python train.py --encoder_arch="vit" --model="image captioner" --vocab_size=4585 --encoder_activation="geglu" --fusion="cross_attention" --label_smoothing=0.05 --decoder_positions="learned" --learning_rate=0.0027 --decay_fraction=0.3
Rows from block 3 of the text decoder, named by matrix and row number. Rows with one number belong to one attention dimension. Each number is 50 + 15 x the weight over its row's rms, rounded and kept within 0 to 99. All counts start at 0. After the name is the row's rms in percent of the matrix's.
# v: attention query, key and value (stacked) (decoder.blocks.3.attn.qkv.weight, 576x192, the v third), inputs 0-191
# proj: attention output (decoder.blocks.3.attn.proj.weight, 192x192, transposed), outputs 0-191
v.36 100:60 49 09 10 46 45 60 60 53 41 41 57 50 50 28 51 50 53 53 56 26 41 64 77 74 52 92 50 60 49 56 51 32 93 41 59 54 27 36 57 49 38 61 33 27 49 45 52 56 71 61 63 25 59 18 61 48 59 52 49 43 60 43 64 47 39 47 42 38 36 36 50 45 61 42 33 54 59 58 49 78 56 28 28 66 26 52 52 31 38 37 56 48 37 45 50 46 66 64 29 58 90 58 68 37 47 89 32 47 62 44 55 49 51 52 53 47 50 64 47 28 52 36 47 67 58 57 44 52 64 36 50 67 22 53 44 57 61 51 51 45 48 55 51 52 37 46 75 32 53 50 65 30 60 49 00 62 41 84 40 19 50 49 48 11 44 61 57 52 44 51 48 52 48 45 62 77 45 64 31 75 58 64 42 33 51 76 90 59 36 65 52
v.37 099:56 38 46 26 66 45 58 42 58 29 39 49 51 69 62 49 66 61 81 60 48 61 55 31 50 54 36 27 55 42 35 16 74 47 33 29 81 46 09 59 62 56 80 40 40 50 65 65 66 71 64 59 26 61 42 21 31 14 41 46 52 37 74 51 62 48 54 49 41 67 32 56 47 76 50 50 52 50 52 53 48 65 54 21 51 36 57 32 53 53 24 43 49 50 41 65 63 57 35 58 57 52 47 52 42 56 41 15 10 62 55 69 37 45 80 33 46 46 45 59 68 61 72 32 47 57 15 61 43 52 59 49 69 65 68 40 17 50 56 40 45 35 51 74 53 35 52 48 75 36 43 35 58 55 70 42 50 42 54 71 54 10 54 29 55 57 93 51 42 48 56 47 56 74 39 46 66 37 28 43 44 44 43 61 58 79 41 52 62 39 66 49
v.38 094:48 59 61 72 58 18 47 34 55 52 19 39 42 73 79 68 47 52 62 52 27 66 51 69 37 56 39 48 68 54 47 35 66 49 54 55 32 51 19 47 51 49 52 28 72 37 65 64 72 47 64 45 51 38 48 44 56 43 58 42 89 28 28 74 30 84 44 39 44 27 68 50 40 42 44 50 45 41 70 27 52 39 44 52 46 46 42 43 49 38 65 43 52 77 42 24 95 49 37 56 76 67 46 47 34 35 48 48 54 39 74 58 33 30 50 57 34 54 46 66 50 53 29 50 53 61 81 51 37 50 47 58 74 59 63 51 22 62 56 70 54 32 48 52 52 65 44 66 26 41 50 55 53 89 43 63 54 18 52 51 38 49 56 36 39 51 47 74 51 57 21 52 34 68 57 47 86 67 45 42 35 77 59 59 04 39 55 73 54 59 43 35
v.39 106:56 29 71 52 55 54 67 34 45 52 34 53 69 25 60 44 50 29 53 46 35 45 60 38 88 48 52 41 58 32 21 37 59 57 64 58 31 49 48 35 83 63 79 30 40 20 50 47 51 55 45 46 46 42 59 45 35 51 47 29 25 53 63 59 69 74 48 45 25 69 18 43 16 82 56 63 51 16 57 59 43 52 26 35 64 59 52 32 54 82 70 48 61 36 59 36 42 47 63 44 43 44 75 56 32 49 77 46 78 73 47 34 30 42 46 45 64 49 46 52 38 49 38 27 55 45 29 30 50 54 67 72 39 54 51 53 59 48 56 70 59 28 23 65 77 63 49 63 46 55 59 75 53 53 16 50 45 50 51 46 57 51 84 60 49 60 36 47 45 66 54 41 44 70 34 48 83 65 59 54 67 13 37 45 54 69 49 30 67 65 61 58
v.40 095:71 36 51 68 45 26 41 54 39 57 60 42 54 68 57 75 52 50 36 39 36 50 32 44 29 43 43 65 46 38 50 46 45 59 52 59 38 79 48 48 51 58 67 47 42 46 20 49 39 43 58 13 77 66 46 57 50 61 33 57 84 50 12 47 36 63 48 52 60 71 58 58 55 54 46 09 50 36 40 48 74 49 52 50 56 63 31 36 50 56 63 80 50 49 04 29 54 49 84 46 27 78 37 41 50 41 37 50 48 55 79 49 23 72 64 59 65 42 57 61 61 33 54 49 65 85 33 35 47 44 18 35 55 51 47 66 46 36 41 80 57 41 74 87 45 46 54 76 50 58 45 32 19 63 72 47 43 53 47 36 26 50 48 50 51 37 55 46 57 44 48 36 89 52 60 45 58 50 78 29 72 42 66 41 59 57 50 50 83 55 49 44
v.41 110:25 58 64 58 66 45 44 56 71 46 57 34 69 58 41 49 55 50 47 47 42 47 66 65 27 48 39 69 55 30 42 64 50 64 49 39 15 59 45 62 59 44 73 56 53 36 51 61 64 78 14 64 51 56 43 66 47 64 46 46 45 54 47 56 40 48 54 53 25 46 56 85 35 62 53 49 55 48 64 20 44 84 22 25 19 62 64 52 62 56 60 43 38 38 44 31 57 64 44 50 56 45 49 62 49 42 44 41 42 38 09 43 38 20 46 58 62 99 49 43 53 47 51 72 51 85 58 42 76 45 45 44 59 62 27 52 43 53 48 58 40 49 88 53 78 30 62 48 66 65 38 22 44 43 20 32 50 54 52 06 54 31 24 57 51 73 71 49 55 72 54 48 55 42 48 48 33 59 65 48 50 18 30 48 51 51 32 69 45 52 39 53
v.42 093:54 45 39 20 55 62 19 43 36 57 47 78 48 43 46 60 59 48 46 41 48 45 59 24 36 73 63 36 46 30 52 35 24 28 61 65 68 65 57 39 60 27 66 61 50 40 49 47 74 49 53 34 18 52 36 76 51 46 33 73 38 54 57 31 47 59 40 52 66 24 71 24 32 51 18 64 15 51 77 21 35 79 50 57 53 35 90 45 47 52 45 59 76 56 35 38 34 58 60 43 53 39 33 24 54 44 74 50 51 50 28 45 44 48 47 37 46 54 47 69 78 52 49 47 51 50 50 48 31 58 56 16 40 54 69 60 29 41 50 65 47 92 35 45 61 50 50 43 54 88 23 41 48 64 35 49 63 56 65 54 48 63 71 85 61 52 61 56 49 36 54 65 43 42 56 75 78 69 60 49 51 67 33 49 42 50 31 67 54 62 64 59
v.43 113:46 14 61 51 34 71 56 64 60 40 47 36 45 48 37 55 35 72 50 68 60 55 64 47 70 23 23 48 29 33 50 46 57 59 55 73 27 38 46 46 40 46 63 41 66 46 56 67 63 67 43 45 37 78 54 73 54 51 67 50 53 19 84 91 61 37 66 34 45 41 52 36 44 56 36 48 32 59 51 50 37 67 91 64 37 33 48 50 47 39 33 76 63 34 42 58 57 51 56 68 47 75 54 46 48 64 53 82 40 49 88 44 52 66 54 77 36 41 29 41 51 51 34 59 56 47 57 46 61 40 57 56 47 25 18 62 36 85 51 21 52 57 60 36 38 48 09 55 38 56 49 25 39 50 51 54 50 50 41 71 63 35 61 45 47 51 49 29 26 55 53 34 49 27 50 47 63 64 31 39 63 37 60 49 63 25 53 80 68 66 80 30
v.44 108:39 44 36 49 49 33 76 45 28 40 61 14 50 56 58 43 54 54 58 59 34 51 74 16 71 73 13 37 35 64 35 59 50 47 45 51 81 26 53 46 36 70 59 67 43 69 44 00 66 33 43 44 58 35 51 59 49 53 63 59 42 43 52 49 80 30 43 59 74 54 89 60 50 47 10 57 67 35 71 58 72 53 37 31 23 42 55 63 39 60 45 52 49 62 50 57 58 67 19 13 49 49 48 55 49 43 53 50 51 42 51 48 46 63 44 50 38 48 49 55 53 66 60 48 58 65 56 27 50 49 17 38 41 70 64 47 38 49 52 55 46 47 50 40 68 24 60 55 61 51 27 48 42 46 76 80 36 80 55 55 62 63 29 57 47 78 44 46 52 47 67 22 40 48 64 68 70 45 74 49 63 70 54 43 31 48 28 55 62 42 40 27
v.45 101:56 61 11 52 18 48 64 67 44 63 81 64 62 62 50 57 48 48 35 57 39 48 51 38 49 58 58 50 52 50 41 54 58 67 59 32 33 55 73 72 52 47 66 50 51 55 43 53 50 55 39 13 38 49 72 53 19 67 49 50 52 31 25 50 46 69 60 54 56 74 36 80 74 32 22 48 16 36 55 36 41 52 59 43 32 49 30 38 28 56 19 41 34 85 47 66 60 54 39 55 46 59 51 29 55 67 66 62 51 61 55 51 24 49 49 49 21 51 97 51 63 38 46 43 24 37 65 43 64 49 36 62 45 38 58 47 67 39 72 39 38 64 74 56 62 54 60 54 50 21 50 62 38 44 70 54 58 17 54 30 68 60 54 27 67 36 40 23 29 52 47 47 51 37 63 51 44 83 46 54 63 49 56 55 92 39 47 27 22 54 58 42
v.46 101:59 87 43 50 43 69 41 33 56 44 39 47 52 35 50 73 55 67 55 50 24 41 00 49 41 65 46 63 40 65 68 70 60 17 69 64 45 46 54 50 41 46 62 41 30 68 44 53 57 60 32 58 54 42 70 81 53 69 18 54 73 49 41 45 64 34 81 38 80 49 35 69 43 42 47 56 74 57 54 31 52 44 50 64 40 50 39 48 59 43 48 45 51 28 67 11 46 44 39 68 47 69 20 26 52 52 39 71 78 55 39 34 63 50 50 54 48 62 57 44 59 52 50 45 93 26 34 52 52 61 37 51 73 45 42 54 47 61 60 32 47 47 27 60 58 52 95 41 46 52 50 48 42 59 63 57 70 12 00 48 48 59 54 57 50 35 25 56 30 39 66 30 48 51 57 54 61 52 44 66 55 48 22 39 41 54 62 49 65 53 40 48
v.47 095:25 64 43 68 47 49 48 41 56 43 32 45 55 42 30 57 51 48 28 80 43 48 58 18 47 57 65 51 52 77 50 54 41 52 40 77 26 71 29 26 39 71 24 58 32 49 48 57 32 19 19 07 36 31 51 55 67 75 71 35 38 53 71 59 52 57 51 40 52 64 50 31 52 54 51 59 25 50 37 34 93 58 43 53 40 42 40 46 61 35 51 44 57 64 76 54 67 51 58 56 30 40 35 31 31 44 47 50 52 53 48 64 51 79 52 47 50 87 76 50 51 32 40 59 49 28 54 66 51 22 37 49 41 34 50 47 51 50 52 69 46 49 58 67 45 55 65 52 25 55 57 76 69 79 70 64 29 65 07 52 54 53 47 61 50 71 84 48 49 52 42 75 77 50 46 51 67 16 70 60 63 56 58 60 44 28 43 36 54 52 45 42
v.48 112:43 71 63 67 39 48 71 23 60 60 73 69 84 55 48 24 67 69 44 55 68 48 44 53 77 69 38 38 76 57 47 43 49 71 62 09 31 35 50 45 37 65 37 46 51 02 45 51 47 36 60 59 59 57 53 27 72 49 62 57 50 32 36 51 61 54 67 47 49 41 42 72 47 65 15 48 32 54 45 45 45 43 70 59 29 61 71 55 38 50 57 59 47 21 78 68 50 59 51 48 50 49 44 57 72 38 50 32 38 27 67 51 66 29 38 57 47 63 52 33 50 53 32 35 36 52 81 54 53 62 54 47 50 44 42 51 92 48 26 58 45 74 42 44 58 52 32 21 54 44 58 57 47 54 40 50 62 45 44 48 43 41 64 46 42 73 35 51 60 00 04 60 59 51 23 48 38 58 48 60 56 33 33 36 47 53 52 56 68 38 14 56
v.49 103:28 49 45 64 57 44 66 52 50 47 75 28 42 63 42 24 08 76 27 65 50 48 49 41 41 25 42 53 58 84 43 46 50 47 34 39 53 66 46 33 48 47 54 04 28 55 44 43 53 51 36 42 44 53 53 43 32 64 50 47 56 36 70 44 53 92 45 31 68 42 41 66 33 37 43 41 46 56 41 70 39 99 62 47 62 43 46 56 57 46 68 59 32 52 53 49 45 13 37 52 34 51 31 54 65 45 50 63 57 47 47 39 51 62 36 59 55 62 63 81 35 35 50 73 56 15 40 52 53 47 67 59 64 41 41 49 51 27 27 58 67 39 80 33 51 29 68 49 65 49 62 61 74 41 54 50 77 51 53 57 60 56 62 46 61 59 41 42 84 40 59 43 63 80 68 37 92 56 49 53 45 69 67 50 41 54 38 40 49 50 83 28
v.50 100:55 40 44 41 35 58 48 70 46 56 59 49 20 62 53 51 40 71 36 63 60 48 60 54 53 56 41 60 45 39 59 54 23 18 60 62 38 51 41 51 55 54 73 32 71 45 48 65 57 45 53 61 50 48 82 43 34 40 58 45 45 44 41 51 31 37 52 60 43 44 90 76 68 37 76 40 45 34 50 54 80 54 32 40 40 41 33 56 53 68 57 40 70 07 59 54 50 58 31 27 48 52 34 38 51 46 60 46 32 48 46 27 41 40 72 51 54 65 70 54 45 32 62 61 51 11 73 52 60 46 67 87 84 37 51 35 55 50 46 55 82 55 32 45 37 38 50 50 53 52 21 61 40 29 49 49 93 27 53 49 43 20 56 33 53 55 37 37 68 69 63 24 59 59 78 38 18 71 51 77 36 49 73 45 19 49 34 48 50 48 44 79
v.51 104:44 26 96 44 57 55 32 50 67 53 54 54 72 71 36 79 58 20 50 28 45 57 45 27 48 37 49 71 59 43 49 64 53 29 32 50 65 54 80 50 40 43 50 49 47 51 55 55 49 61 73 30 52 52 52 44 60 49 36 47 53 34 80 59 30 50 37 53 50 42 50 56 42 69 39 49 49 18 70 24 44 46 43 54 44 82 68 23 65 16 69 39 50 82 68 38 54 44 47 33 62 61 57 36 53 46 77 65 34 49 50 42 52 24 69 36 50 47 94 50 41 52 25 49 63 68 50 23 72 69 65 67 47 10 81 48 58 18 55 19 20 62 55 54 54 53 46 53 29 54 38 33 68 48 46 21 42 64 66 47 56 50 38 57 47 56 50 54 36 47 44 47 57 51 44 49 63 43 76 36 51 59 50 48 80 58 48 57 39 70 45 27
v.52 107:47 41 22 45 38 62 47 64 48 24 43 71 60 22 46 64 27 28 93 67 63 46 58 41 52 54 54 37 77 44 52 36 47 45 56 67 48 76 56 35 19 69 50 38 29 66 39 70 30 44 53 51 68 69 44 69 53 51 64 22 27 52 32 65 52 57 76 50 53 38 64 51 50 89 48 44 48 43 37 51 42 39 55 75 56 44 50 43 49 69 49 51 43 55 63 44 78 36 36 13 24 34 15 58 49 32 47 71 54 42 78 51 51 39 32 49 43 62 64 59 50 68 57 72 46 44 43 50 64 57 49 61 48 38 50 36 63 50 90 30 48 19 79 57 76 58 49 49 13 53 50 36 63 47 57 49 92 56 55 63 58 49 19 29 65 60 39 48 30 51 50 59 41 83 55 47 54 45 51 43 19 44 50 70 55 52 32 60 53 49 46 43
v.53 104:46 49 73 15 43 56 34 38 55 48 46 63 70 71 64 50 53 45 47 49 42 50 32 51 47 48 35 50 38 59 58 47 48 47 66 48 53 43 15 56 68 38 73 50 71 34 34 72 64 51 43 18 69 53 56 50 64 50 36 55 58 37 50 13 69 45 46 64 48 75 18 55 82 36 41 57 52 69 47 61 46 47 65 16 50 33 45 53 42 51 38 74 36 45 63 76 36 51 37 49 33 34 68 35 57 53 56 31 52 48 14 57 35 38 45 67 39 17 50 55 47 53 18 73 92 45 62 56 58 53 73 08 63 53 49 61 22 54 60 54 59 28 54 62 38 49 44 84 54 53 79 54 54 45 42 46 31 43 53 26 60 99 44 48 61 59 37 50 53 76 43 38 46 76 48 67 29 40 44 50 54 27 58 56 52 42 39 54 39 35 66 50
proj.36 099:54 14 69 63 47 26 64 43 41 50 53 19 67 53 75 94 60 47 45 43 70 60 33 34 63 56 36 51 55 44 49 41 36 39 65 62 41 68 74 52 64 55 35 58 48 34 21 54 58 58 32 22 79 51 25 31 56 53 55 59 47 43 88 47 59 62 83 59 46 59 33 56 71 50 39 52 47 41 53 56 52 30 26 66 55 46 50 70 55 17 61 59 33 35 39 53 63 35 21 39 39 57 42 38 69 52 54 50 52 31 58 74 54 26 62 56 70 67 34 67 53 51 50 55 52 44 60 08 40 47 80 54 54 34 38 52 46 51 46 54 63 37 46 02 62 48 56 39 49 26 58 36 55 44 53 45 47 44 01 42 71 29 51 56 87 42 60 56 40 44 52 58 46 50 59 47 43 61 47 49 49 60 33 76 72 53 34 43 39 68 45 74
proj.37 098:22 63 44 44 38 38 51 25 55 51 25 72 62 41 50 40 56 44 26 78 60 61 54 52 53 54 58 78 49 55 46 73 27 29 58 55 10 43 52 44 46 47 51 46 59 44 30 37 48 44 20 43 69 32 71 67 41 59 51 44 38 44 55 71 67 52 49 67 54 46 57 50 65 44 47 44 56 47 42 53 37 52 70 64 73 23 56 52 63 47 54 56 49 50 63 63 49 45 56 60 38 48 40 53 36 44 20 55 51 28 51 99 57 60 28 54 34 37 50 40 25 47 48 37 39 41 70 55 50 43 56 54 34 18 48 39 75 63 46 64 43 60 43 47 45 65 62 60 30 59 49 52 44 62 00 57 30 40 50 41 18 68 72 59 47 58 44 87 31 50 66 27 08 90 69 51 55 54 45 46 76 68 52 58 38 47 40 62 81 74 44 57
proj.38 094:71 55 31 45 39 49 52 43 50 24 59 55 55 48 48 27 60 56 34 49 38 30 53 72 47 42 42 43 39 57 40 50 48 68 53 60 33 44 55 37 47 29 39 79 42 87 42 42 42 92 55 48 35 99 52 90 44 47 62 48 34 62 56 34 98 73 48 97 50 70 23 48 54 47 38 44 69 65 35 64 47 04 60 46 44 39 64 56 68 65 42 56 39 50 48 80 52 59 49 22 28 46 41 52 61 62 45 54 48 50 44 22 43 65 51 48 54 58 69 46 27 83 51 49 54 52 40 23 50 30 51 45 35 49 59 69 43 29 82 55 55 61 51 49 59 31 23 40 49 62 62 56 28 55 42 54 41 44 54 41 34 57 63 63 60 65 67 33 52 22 58 46 55 40 39 70 54 50 31 57 25 60 27 55 65 52 46 49 40 51 55 55
proj.39 106:57 60 49 51 58 47 53 58 67 27 38 40 33 49 25 39 55 70 70 50 35 41 41 67 38 77 39 61 51 49 58 51 13 47 28 50 59 44 49 67 69 36 11 47 53 81 55 31 49 09 46 35 53 32 25 46 51 50 38 59 59 66 78 58 61 56 60 90 24 40 48 44 62 36 43 46 41 79 52 51 56 49 49 60 58 53 58 49 57 37 38 58 33 59 48 51 44 55 48 57 58 52 50 48 79 39 75 72 30 43 56 30 24 56 47 36 14 34 57 30 39 49 88 63 49 97 38 50 65 43 41 52 46 66 46 54 70 83 48 45 49 61 46 57 19 41 45 58 45 49 27 49 39 51 64 77 14 42 48 49 63 43 29 43 47 54 69 55 48 48 50 60 49 74 67 45 41 47 55 67 37 81 39 71 45 57 36 51 55 79 22 60
proj.40 096:83 50 57 41 53 92 74 50 49 46 37 48 26 49 52 65 31 51 60 54 51 52 50 69 51 51 03 10 52 66 86 58 46 50 42 57 29 50 55 63 54 73 32 68 57 49 48 47 66 52 46 43 28 60 41 34 44 43 52 44 32 49 41 49 49 69 64 28 37 24 44 52 60 26 78 47 31 41 61 60 50 20 59 49 56 19 57 57 63 50 32 48 58 52 49 55 60 29 54 43 51 39 56 50 54 84 67 58 50 07 32 51 71 28 52 50 59 49 71 51 30 48 24 55 46 28 58 66 44 68 44 62 64 81 60 33 44 60 59 30 55 48 66 34 56 64 36 51 50 65 40 57 34 41 35 59 34 61 70 54 62 47 57 53 41 66 23 41 49 67 48 66 30 52 45 62 70 52 39 55 41 50 18 99 11 43 70 43 57 48 49 52
proj.41 103:58 35 32 54 44 52 48 50 59 49 46 29 21 41 35 64 80 45 69 63 50 50 37 69 14 97 42 46 58 56 33 73 35 14 60 57 30 32 49 61 35 42 53 54 53 58 50 51 41 31 71 32 49 51 76 63 52 55 54 50 46 51 41 70 52 86 65 48 53 46 34 49 77 85 57 39 43 65 39 33 47 48 57 45 44 54 46 57 34 22 52 38 54 57 52 46 53 43 46 47 44 38 32 61 49 56 74 57 76 63 76 56 38 42 67 65 49 14 01 50 40 73 54 37 54 48 50 50 24 37 66 41 54 49 49 43 46 42 48 58 28 57 27 50 46 73 55 51 62 51 84 72 61 56 65 64 54 69 59 51 58 79 42 50 48 29 16 45 36 49 47 52 42 51 50 67 49 42 42 49 38 80 57 54 43 28 34 52 41 12 69 91
proj.42 104:54 60 47 86 50 58 56 64 45 21 28 13 67 71 54 37 60 38 49 66 49 59 47 48 38 49 38 68 60 50 37 45 59 45 48 00 32 50 42 41 49 55 52 34 63 54 53 56 30 58 43 27 72 58 45 72 59 53 53 50 54 51 57 56 49 31 19 76 35 44 46 50 40 45 11 50 60 62 50 63 49 15 56 32 52 64 43 61 46 55 25 32 31 47 48 32 74 58 60 53 53 65 29 56 68 69 54 37 11 42 47 39 54 50 51 52 50 71 47 34 61 68 64 51 48 54 48 35 45 42 52 44 38 49 40 48 61 65 63 35 55 33 50 54 23 49 68 35 53 49 61 51 59 13 50 90 99 65 59 42 55 50 43 45 52 36 50 63 51 64 49 43 39 42 51 59 30 44 44 20 58 28 65 68 50 71 78 51 54 52 46 64
proj.43 116:46 47 78 38 94 51 60 45 39 48 55 32 45 61 48 66 57 43 56 34 52 57 49 47 46 51 44 56 28 50 47 76 67 64 54 40 57 41 70 52 63 38 41 58 04 46 40 55 37 50 33 81 60 35 52 44 33 52 50 31 56 57 26 27 43 35 73 53 41 86 46 59 63 41 52 56 48 50 38 87 62 57 25 69 53 69 40 60 56 59 62 32 59 38 54 55 60 47 27 43 49 49 35 60 66 56 63 32 62 50 39 46 53 44 00 26 35 32 53 31 64 54 69 25 47 77 58 24 50 35 26 27 57 57 79 50 67 24 52 50 72 33 56 47 58 63 82 47 47 65 26 56 63 51 43 57 51 49 52 32 50 41 55 43 67 51 43 87 80 62 44 52 49 38 70 35 52 35 62 61 51 63 33 53 25 54 50 35 38 17 48 51
proj.44 110:41 47 31 65 54 52 33 49 65 54 33 65 73 54 50 66 48 59 50 36 65 34 84 87 37 28 61 42 63 54 39 45 50 54 41 51 62 74 48 41 58 50 44 09 54 57 43 99 07 44 36 49 37 48 50 43 49 38 41 15 48 60 49 34 49 48 53 34 43 36 40 61 75 43 51 50 55 75 56 09 51 42 54 45 67 55 33 40 06 33 74 62 53 56 48 77 64 51 58 63 67 71 36 53 62 66 50 47 46 46 57 35 44 52 48 51 61 55 38 49 33 54 43 37 55 49 62 66 32 63 60 55 90 48 57 62 56 43 52 62 24 50 49 43 24 39 53 36 64 74 63 59 57 44 29 33 74 29 59 42 61 50 87 57 33 22 71 56 42 57 39 54 54 34 53 50 50 57 32 29 48 42 14 84 50 60 34 55 54 51 31 66
proj.45 109:51 36 99 45 70 48 74 60 53 59 45 36 50 46 74 70 25 47 74 56 37 56 44 22 48 25 48 53 50 57 51 52 51 50 33 34 31 44 23 51 45 41 52 47 81 66 56 80 46 66 62 59 42 35 66 40 46 44 54 44 33 73 50 25 42 47 41 56 49 15 33 47 27 58 40 17 53 82 61 49 48 52 34 70 51 44 59 50 58 76 53 51 43 72 41 48 36 51 50 47 48 50 66 60 00 48 21 34 66 59 53 29 57 52 64 48 76 54 09 64 51 56 66 53 54 38 42 60 59 39 67 32 39 50 39 54 43 50 52 58 65 67 32 41 52 46 52 47 48 52 35 36 66 52 48 36 47 49 21 51 54 56 33 66 20 58 66 56 63 39 50 50 23 61 38 55 75 53 79 57 40 91 37 55 24 72 68 51 49 50 68 41
proj.46 097:55 13 66 50 58 42 32 58 41 37 70 63 64 27 60 35 68 40 51 41 54 49 66 60 82 40 47 50 50 55 60 52 66 40 38 33 60 55 34 58 50 19 62 60 60 39 60 44 60 61 50 53 12 46 43 10 64 39 71 37 60 63 40 70 28 39 50 58 40 48 47 34 42 53 64 69 50 65 37 55 72 48 43 64 45 52 40 73 37 50 58 63 31 55 25 76 58 43 40 44 44 06 38 75 57 56 59 32 52 41 61 59 51 41 61 50 51 43 36 76 90 63 50 48 54 53 81 24 13 38 42 34 45 55 58 55 48 68 78 27 82 46 52 54 49 49 31 23 58 20 39 51 42 45 53 64 56 61 80 40 40 34 24 51 44 67 41 49 30 34 58 60 60 38 58 66 43 51 19 19 68 31 76 41 64 50 72 40 52 50 49 46
proj.47 094:70 49 37 42 51 50 70 48 33 83 21 79 42 45 48 37 48 54 39 53 47 57 55 66 31 48 34 30 37 44 68 41 47 76 41 49 42 52 52 59 76 47 64 67 41 60 55 44 51 99 84 93 44 62 36 62 38 35 20 52 72 45 34 47 47 41 77 49 51 45 66 53 46 65 54 51 76 44 36 52 65 45 43 67 45 42 49 35 38 66 58 76 52 43 46 36 48 30 48 48 71 46 40 79 48 57 59 50 32 51 48 50 36 44 56 40 50 41 14 55 50 48 42 58 47 44 51 48 28 53 63 69 64 53 47 53 73 56 49 43 66 34 40 34 44 37 57 45 39 48 20 26 56 40 86 50 48 29 73 36 47 60 36 75 39 06 53 43 64 48 67 58 54 37 57 11 36 64 50 49 46 43 26 56 66 60 64 73 65 53 99 57
proj.48 107:13 61 40 36 54 55 26 48 46 39 45 31 22 48 56 34 43 15 47 29 38 50 59 50 43 51 99 53 62 51 44 47 69 56 53 67 83 18 70 34 71 36 62 90 47 84 52 61 49 33 36 56 42 39 45 37 45 58 42 33 92 56 64 43 39 73 41 66 41 34 34 70 57 52 41 47 48 18 51 48 56 55 58 35 48 30 45 47 69 51 60 54 47 52 49 58 34 74 66 49 48 44 44 45 49 53 40 40 48 60 24 49 35 64 36 52 44 58 49 52 51 49 61 57 54 50 28 27 62 57 55 53 51 62 78 47 25 36 65 54 48 54 40 69 49 67 36 49 48 47 17 52 42 49 71 43 84 54 39 42 74 57 49 42 54 43 54 44 31 42 70 58 45 60 51 59 66 83 51 56 03 55 84 49 79 57 17 61 35 52 58 56
proj.49 098:51 59 49 50 42 46 51 99 42 53 38 55 49 58 54 55 50 62 60 50 39 49 47 51 41 12 39 49 39 56 57 59 63 59 79 75 50 38 33 54 54 61 49 72 52 33 42 53 43 89 46 61 46 51 50 32 41 51 53 54 55 52 58 43 57 38 46 61 27 56 73 43 58 56 45 40 57 54 41 38 51 42 42 74 32 54 69 42 39 67 42 58 50 44 17 50 44 65 60 43 53 66 80 69 31 56 39 50 48 49 46 47 54 35 54 54 37 53 51 61 58 55 46 29 36 95 51 81 38 46 33 30 67 47 53 72 51 24 44 51 11 64 13 74 16 49 62 80 45 74 68 62 49 29 55 83 08 41 59 22 30 71 27 60 51 47 54 49 34 45 55 55 48 30 54 28 47 50 40 50 72 60 52 20 50 44 46 79 34 50 49 47
proj.50 103:46 37 47 48 48 43 49 58 85 41 66 48 57 24 55 56 47 42 40 42 67 40 61 49 48 50 47 42 60 54 50 53 78 42 48 69 50 39 49 62 56 54 45 50 39 27 36 66 16 41 49 68 47 62 21 42 64 52 45 57 48 27 48 52 70 43 40 37 56 52 38 65 46 82 58 39 45 33 55 36 55 34 46 35 18 83 52 40 49 68 42 50 09 69 00 49 42 45 50 65 52 65 67 76 39 50 64 45 63 56 53 63 83 34 61 45 53 51 81 56 31 50 55 51 81 86 55 47 43 50 45 33 41 67 36 38 54 40 56 18 70 59 44 55 74 55 53 29 57 53 47 55 30 74 43 46 50 48 27 38 40 47 39 54 48 38 50 56 23 44 23 45 39 77 39 93 80 70 83 23 57 61 37 49 62 43 57 39 56 47 75 77
proj.51 102:39 52 36 24 54 42 48 82 35 43 67 50 45 46 54 42 43 52 53 81 55 54 75 51 25 56 46 43 27 11 26 28 33 32 44 48 19 68 38 64 46 47 36 52 62 38 54 63 28 53 53 52 77 61 48 43 59 41 52 28 41 46 70 53 61 73 48 49 60 43 20 56 62 52 62 42 58 79 57 80 58 38 54 50 52 50 33 49 89 27 47 65 77 23 74 59 35 46 57 59 53 49 51 75 65 53 36 51 73 56 18 63 36 47 66 66 58 59 41 49 54 43 51 41 65 49 44 75 64 14 51 45 41 23 38 54 50 29 53 65 66 36 28 55 35 51 45 73 55 39 77 68 72 41 37 54 41 37 63 57 52 13 41 50 70 55 45 65 61 50 51 51 52 47 56 43 31 40 45 60 20 54 63 68 09 64 49 49 23 57 47 82
proj.52 103:56 49 38 65 60 43 57 50 49 49 80 61 48 34 53 39 35 48 34 42 14 27 54 43 60 58 37 56 38 76 52 43 57 76 50 30 36 55 32 94 57 31 54 46 51 39 59 52 38 59 61 51 55 50 55 14 36 38 42 69 53 28 37 37 52 45 33 61 74 58 33 61 50 20 47 50 52 37 48 50 58 60 61 53 18 44 25 88 51 41 60 48 74 59 65 50 10 36 59 48 66 51 52 37 37 69 42 60 61 50 24 50 42 65 79 43 46 58 48 34 39 57 37 51 50 85 70 37 53 67 32 44 41 84 50 81 64 47 25 51 48 55 34 60 35 62 60 65 37 53 53 53 66 49 58 36 35 49 42 41 67 52 87 69 68 50 43 45 41 72 30 69 20 60 53 32 50 72 45 11 56 45 33 44 64 77 48 39 70 32 57 64
proj.53 106:81 60 31 59 22 53 49 57 46 43 28 67 21 38 46 45 55 50 42 43 50 48 50 08 50 42 47 34 61 54 52 69 25 30 54 60 39 65 49 53 46 83 17 69 53 83 41 30 53 35 25 53 54 39 57 53 21 91 54 46 47 81 64 68 49 56 54 80 61 50 53 69 78 53 64 20 45 47 50 65 49 67 53 73 75 51 48 49 24 69 52 41 62 38 57 49 43 29 57 71 60 69 28 48 52 50 08 41 63 67 64 60 75 64 67 47 41 66 40 47 28 38 58 36 24 55 46 56 34 12 43 63 52 67 55 39 32 39 45 32 58 49 41 31 65 51 33 44 45 29 51 66 15 47 45 40 83 77 57 49 38 41 45 69 48 50 50 51 51 55 39 51 54 46 50 53 51 59 68 66 77 52 38 38 51 31 60 45 46 55 47 39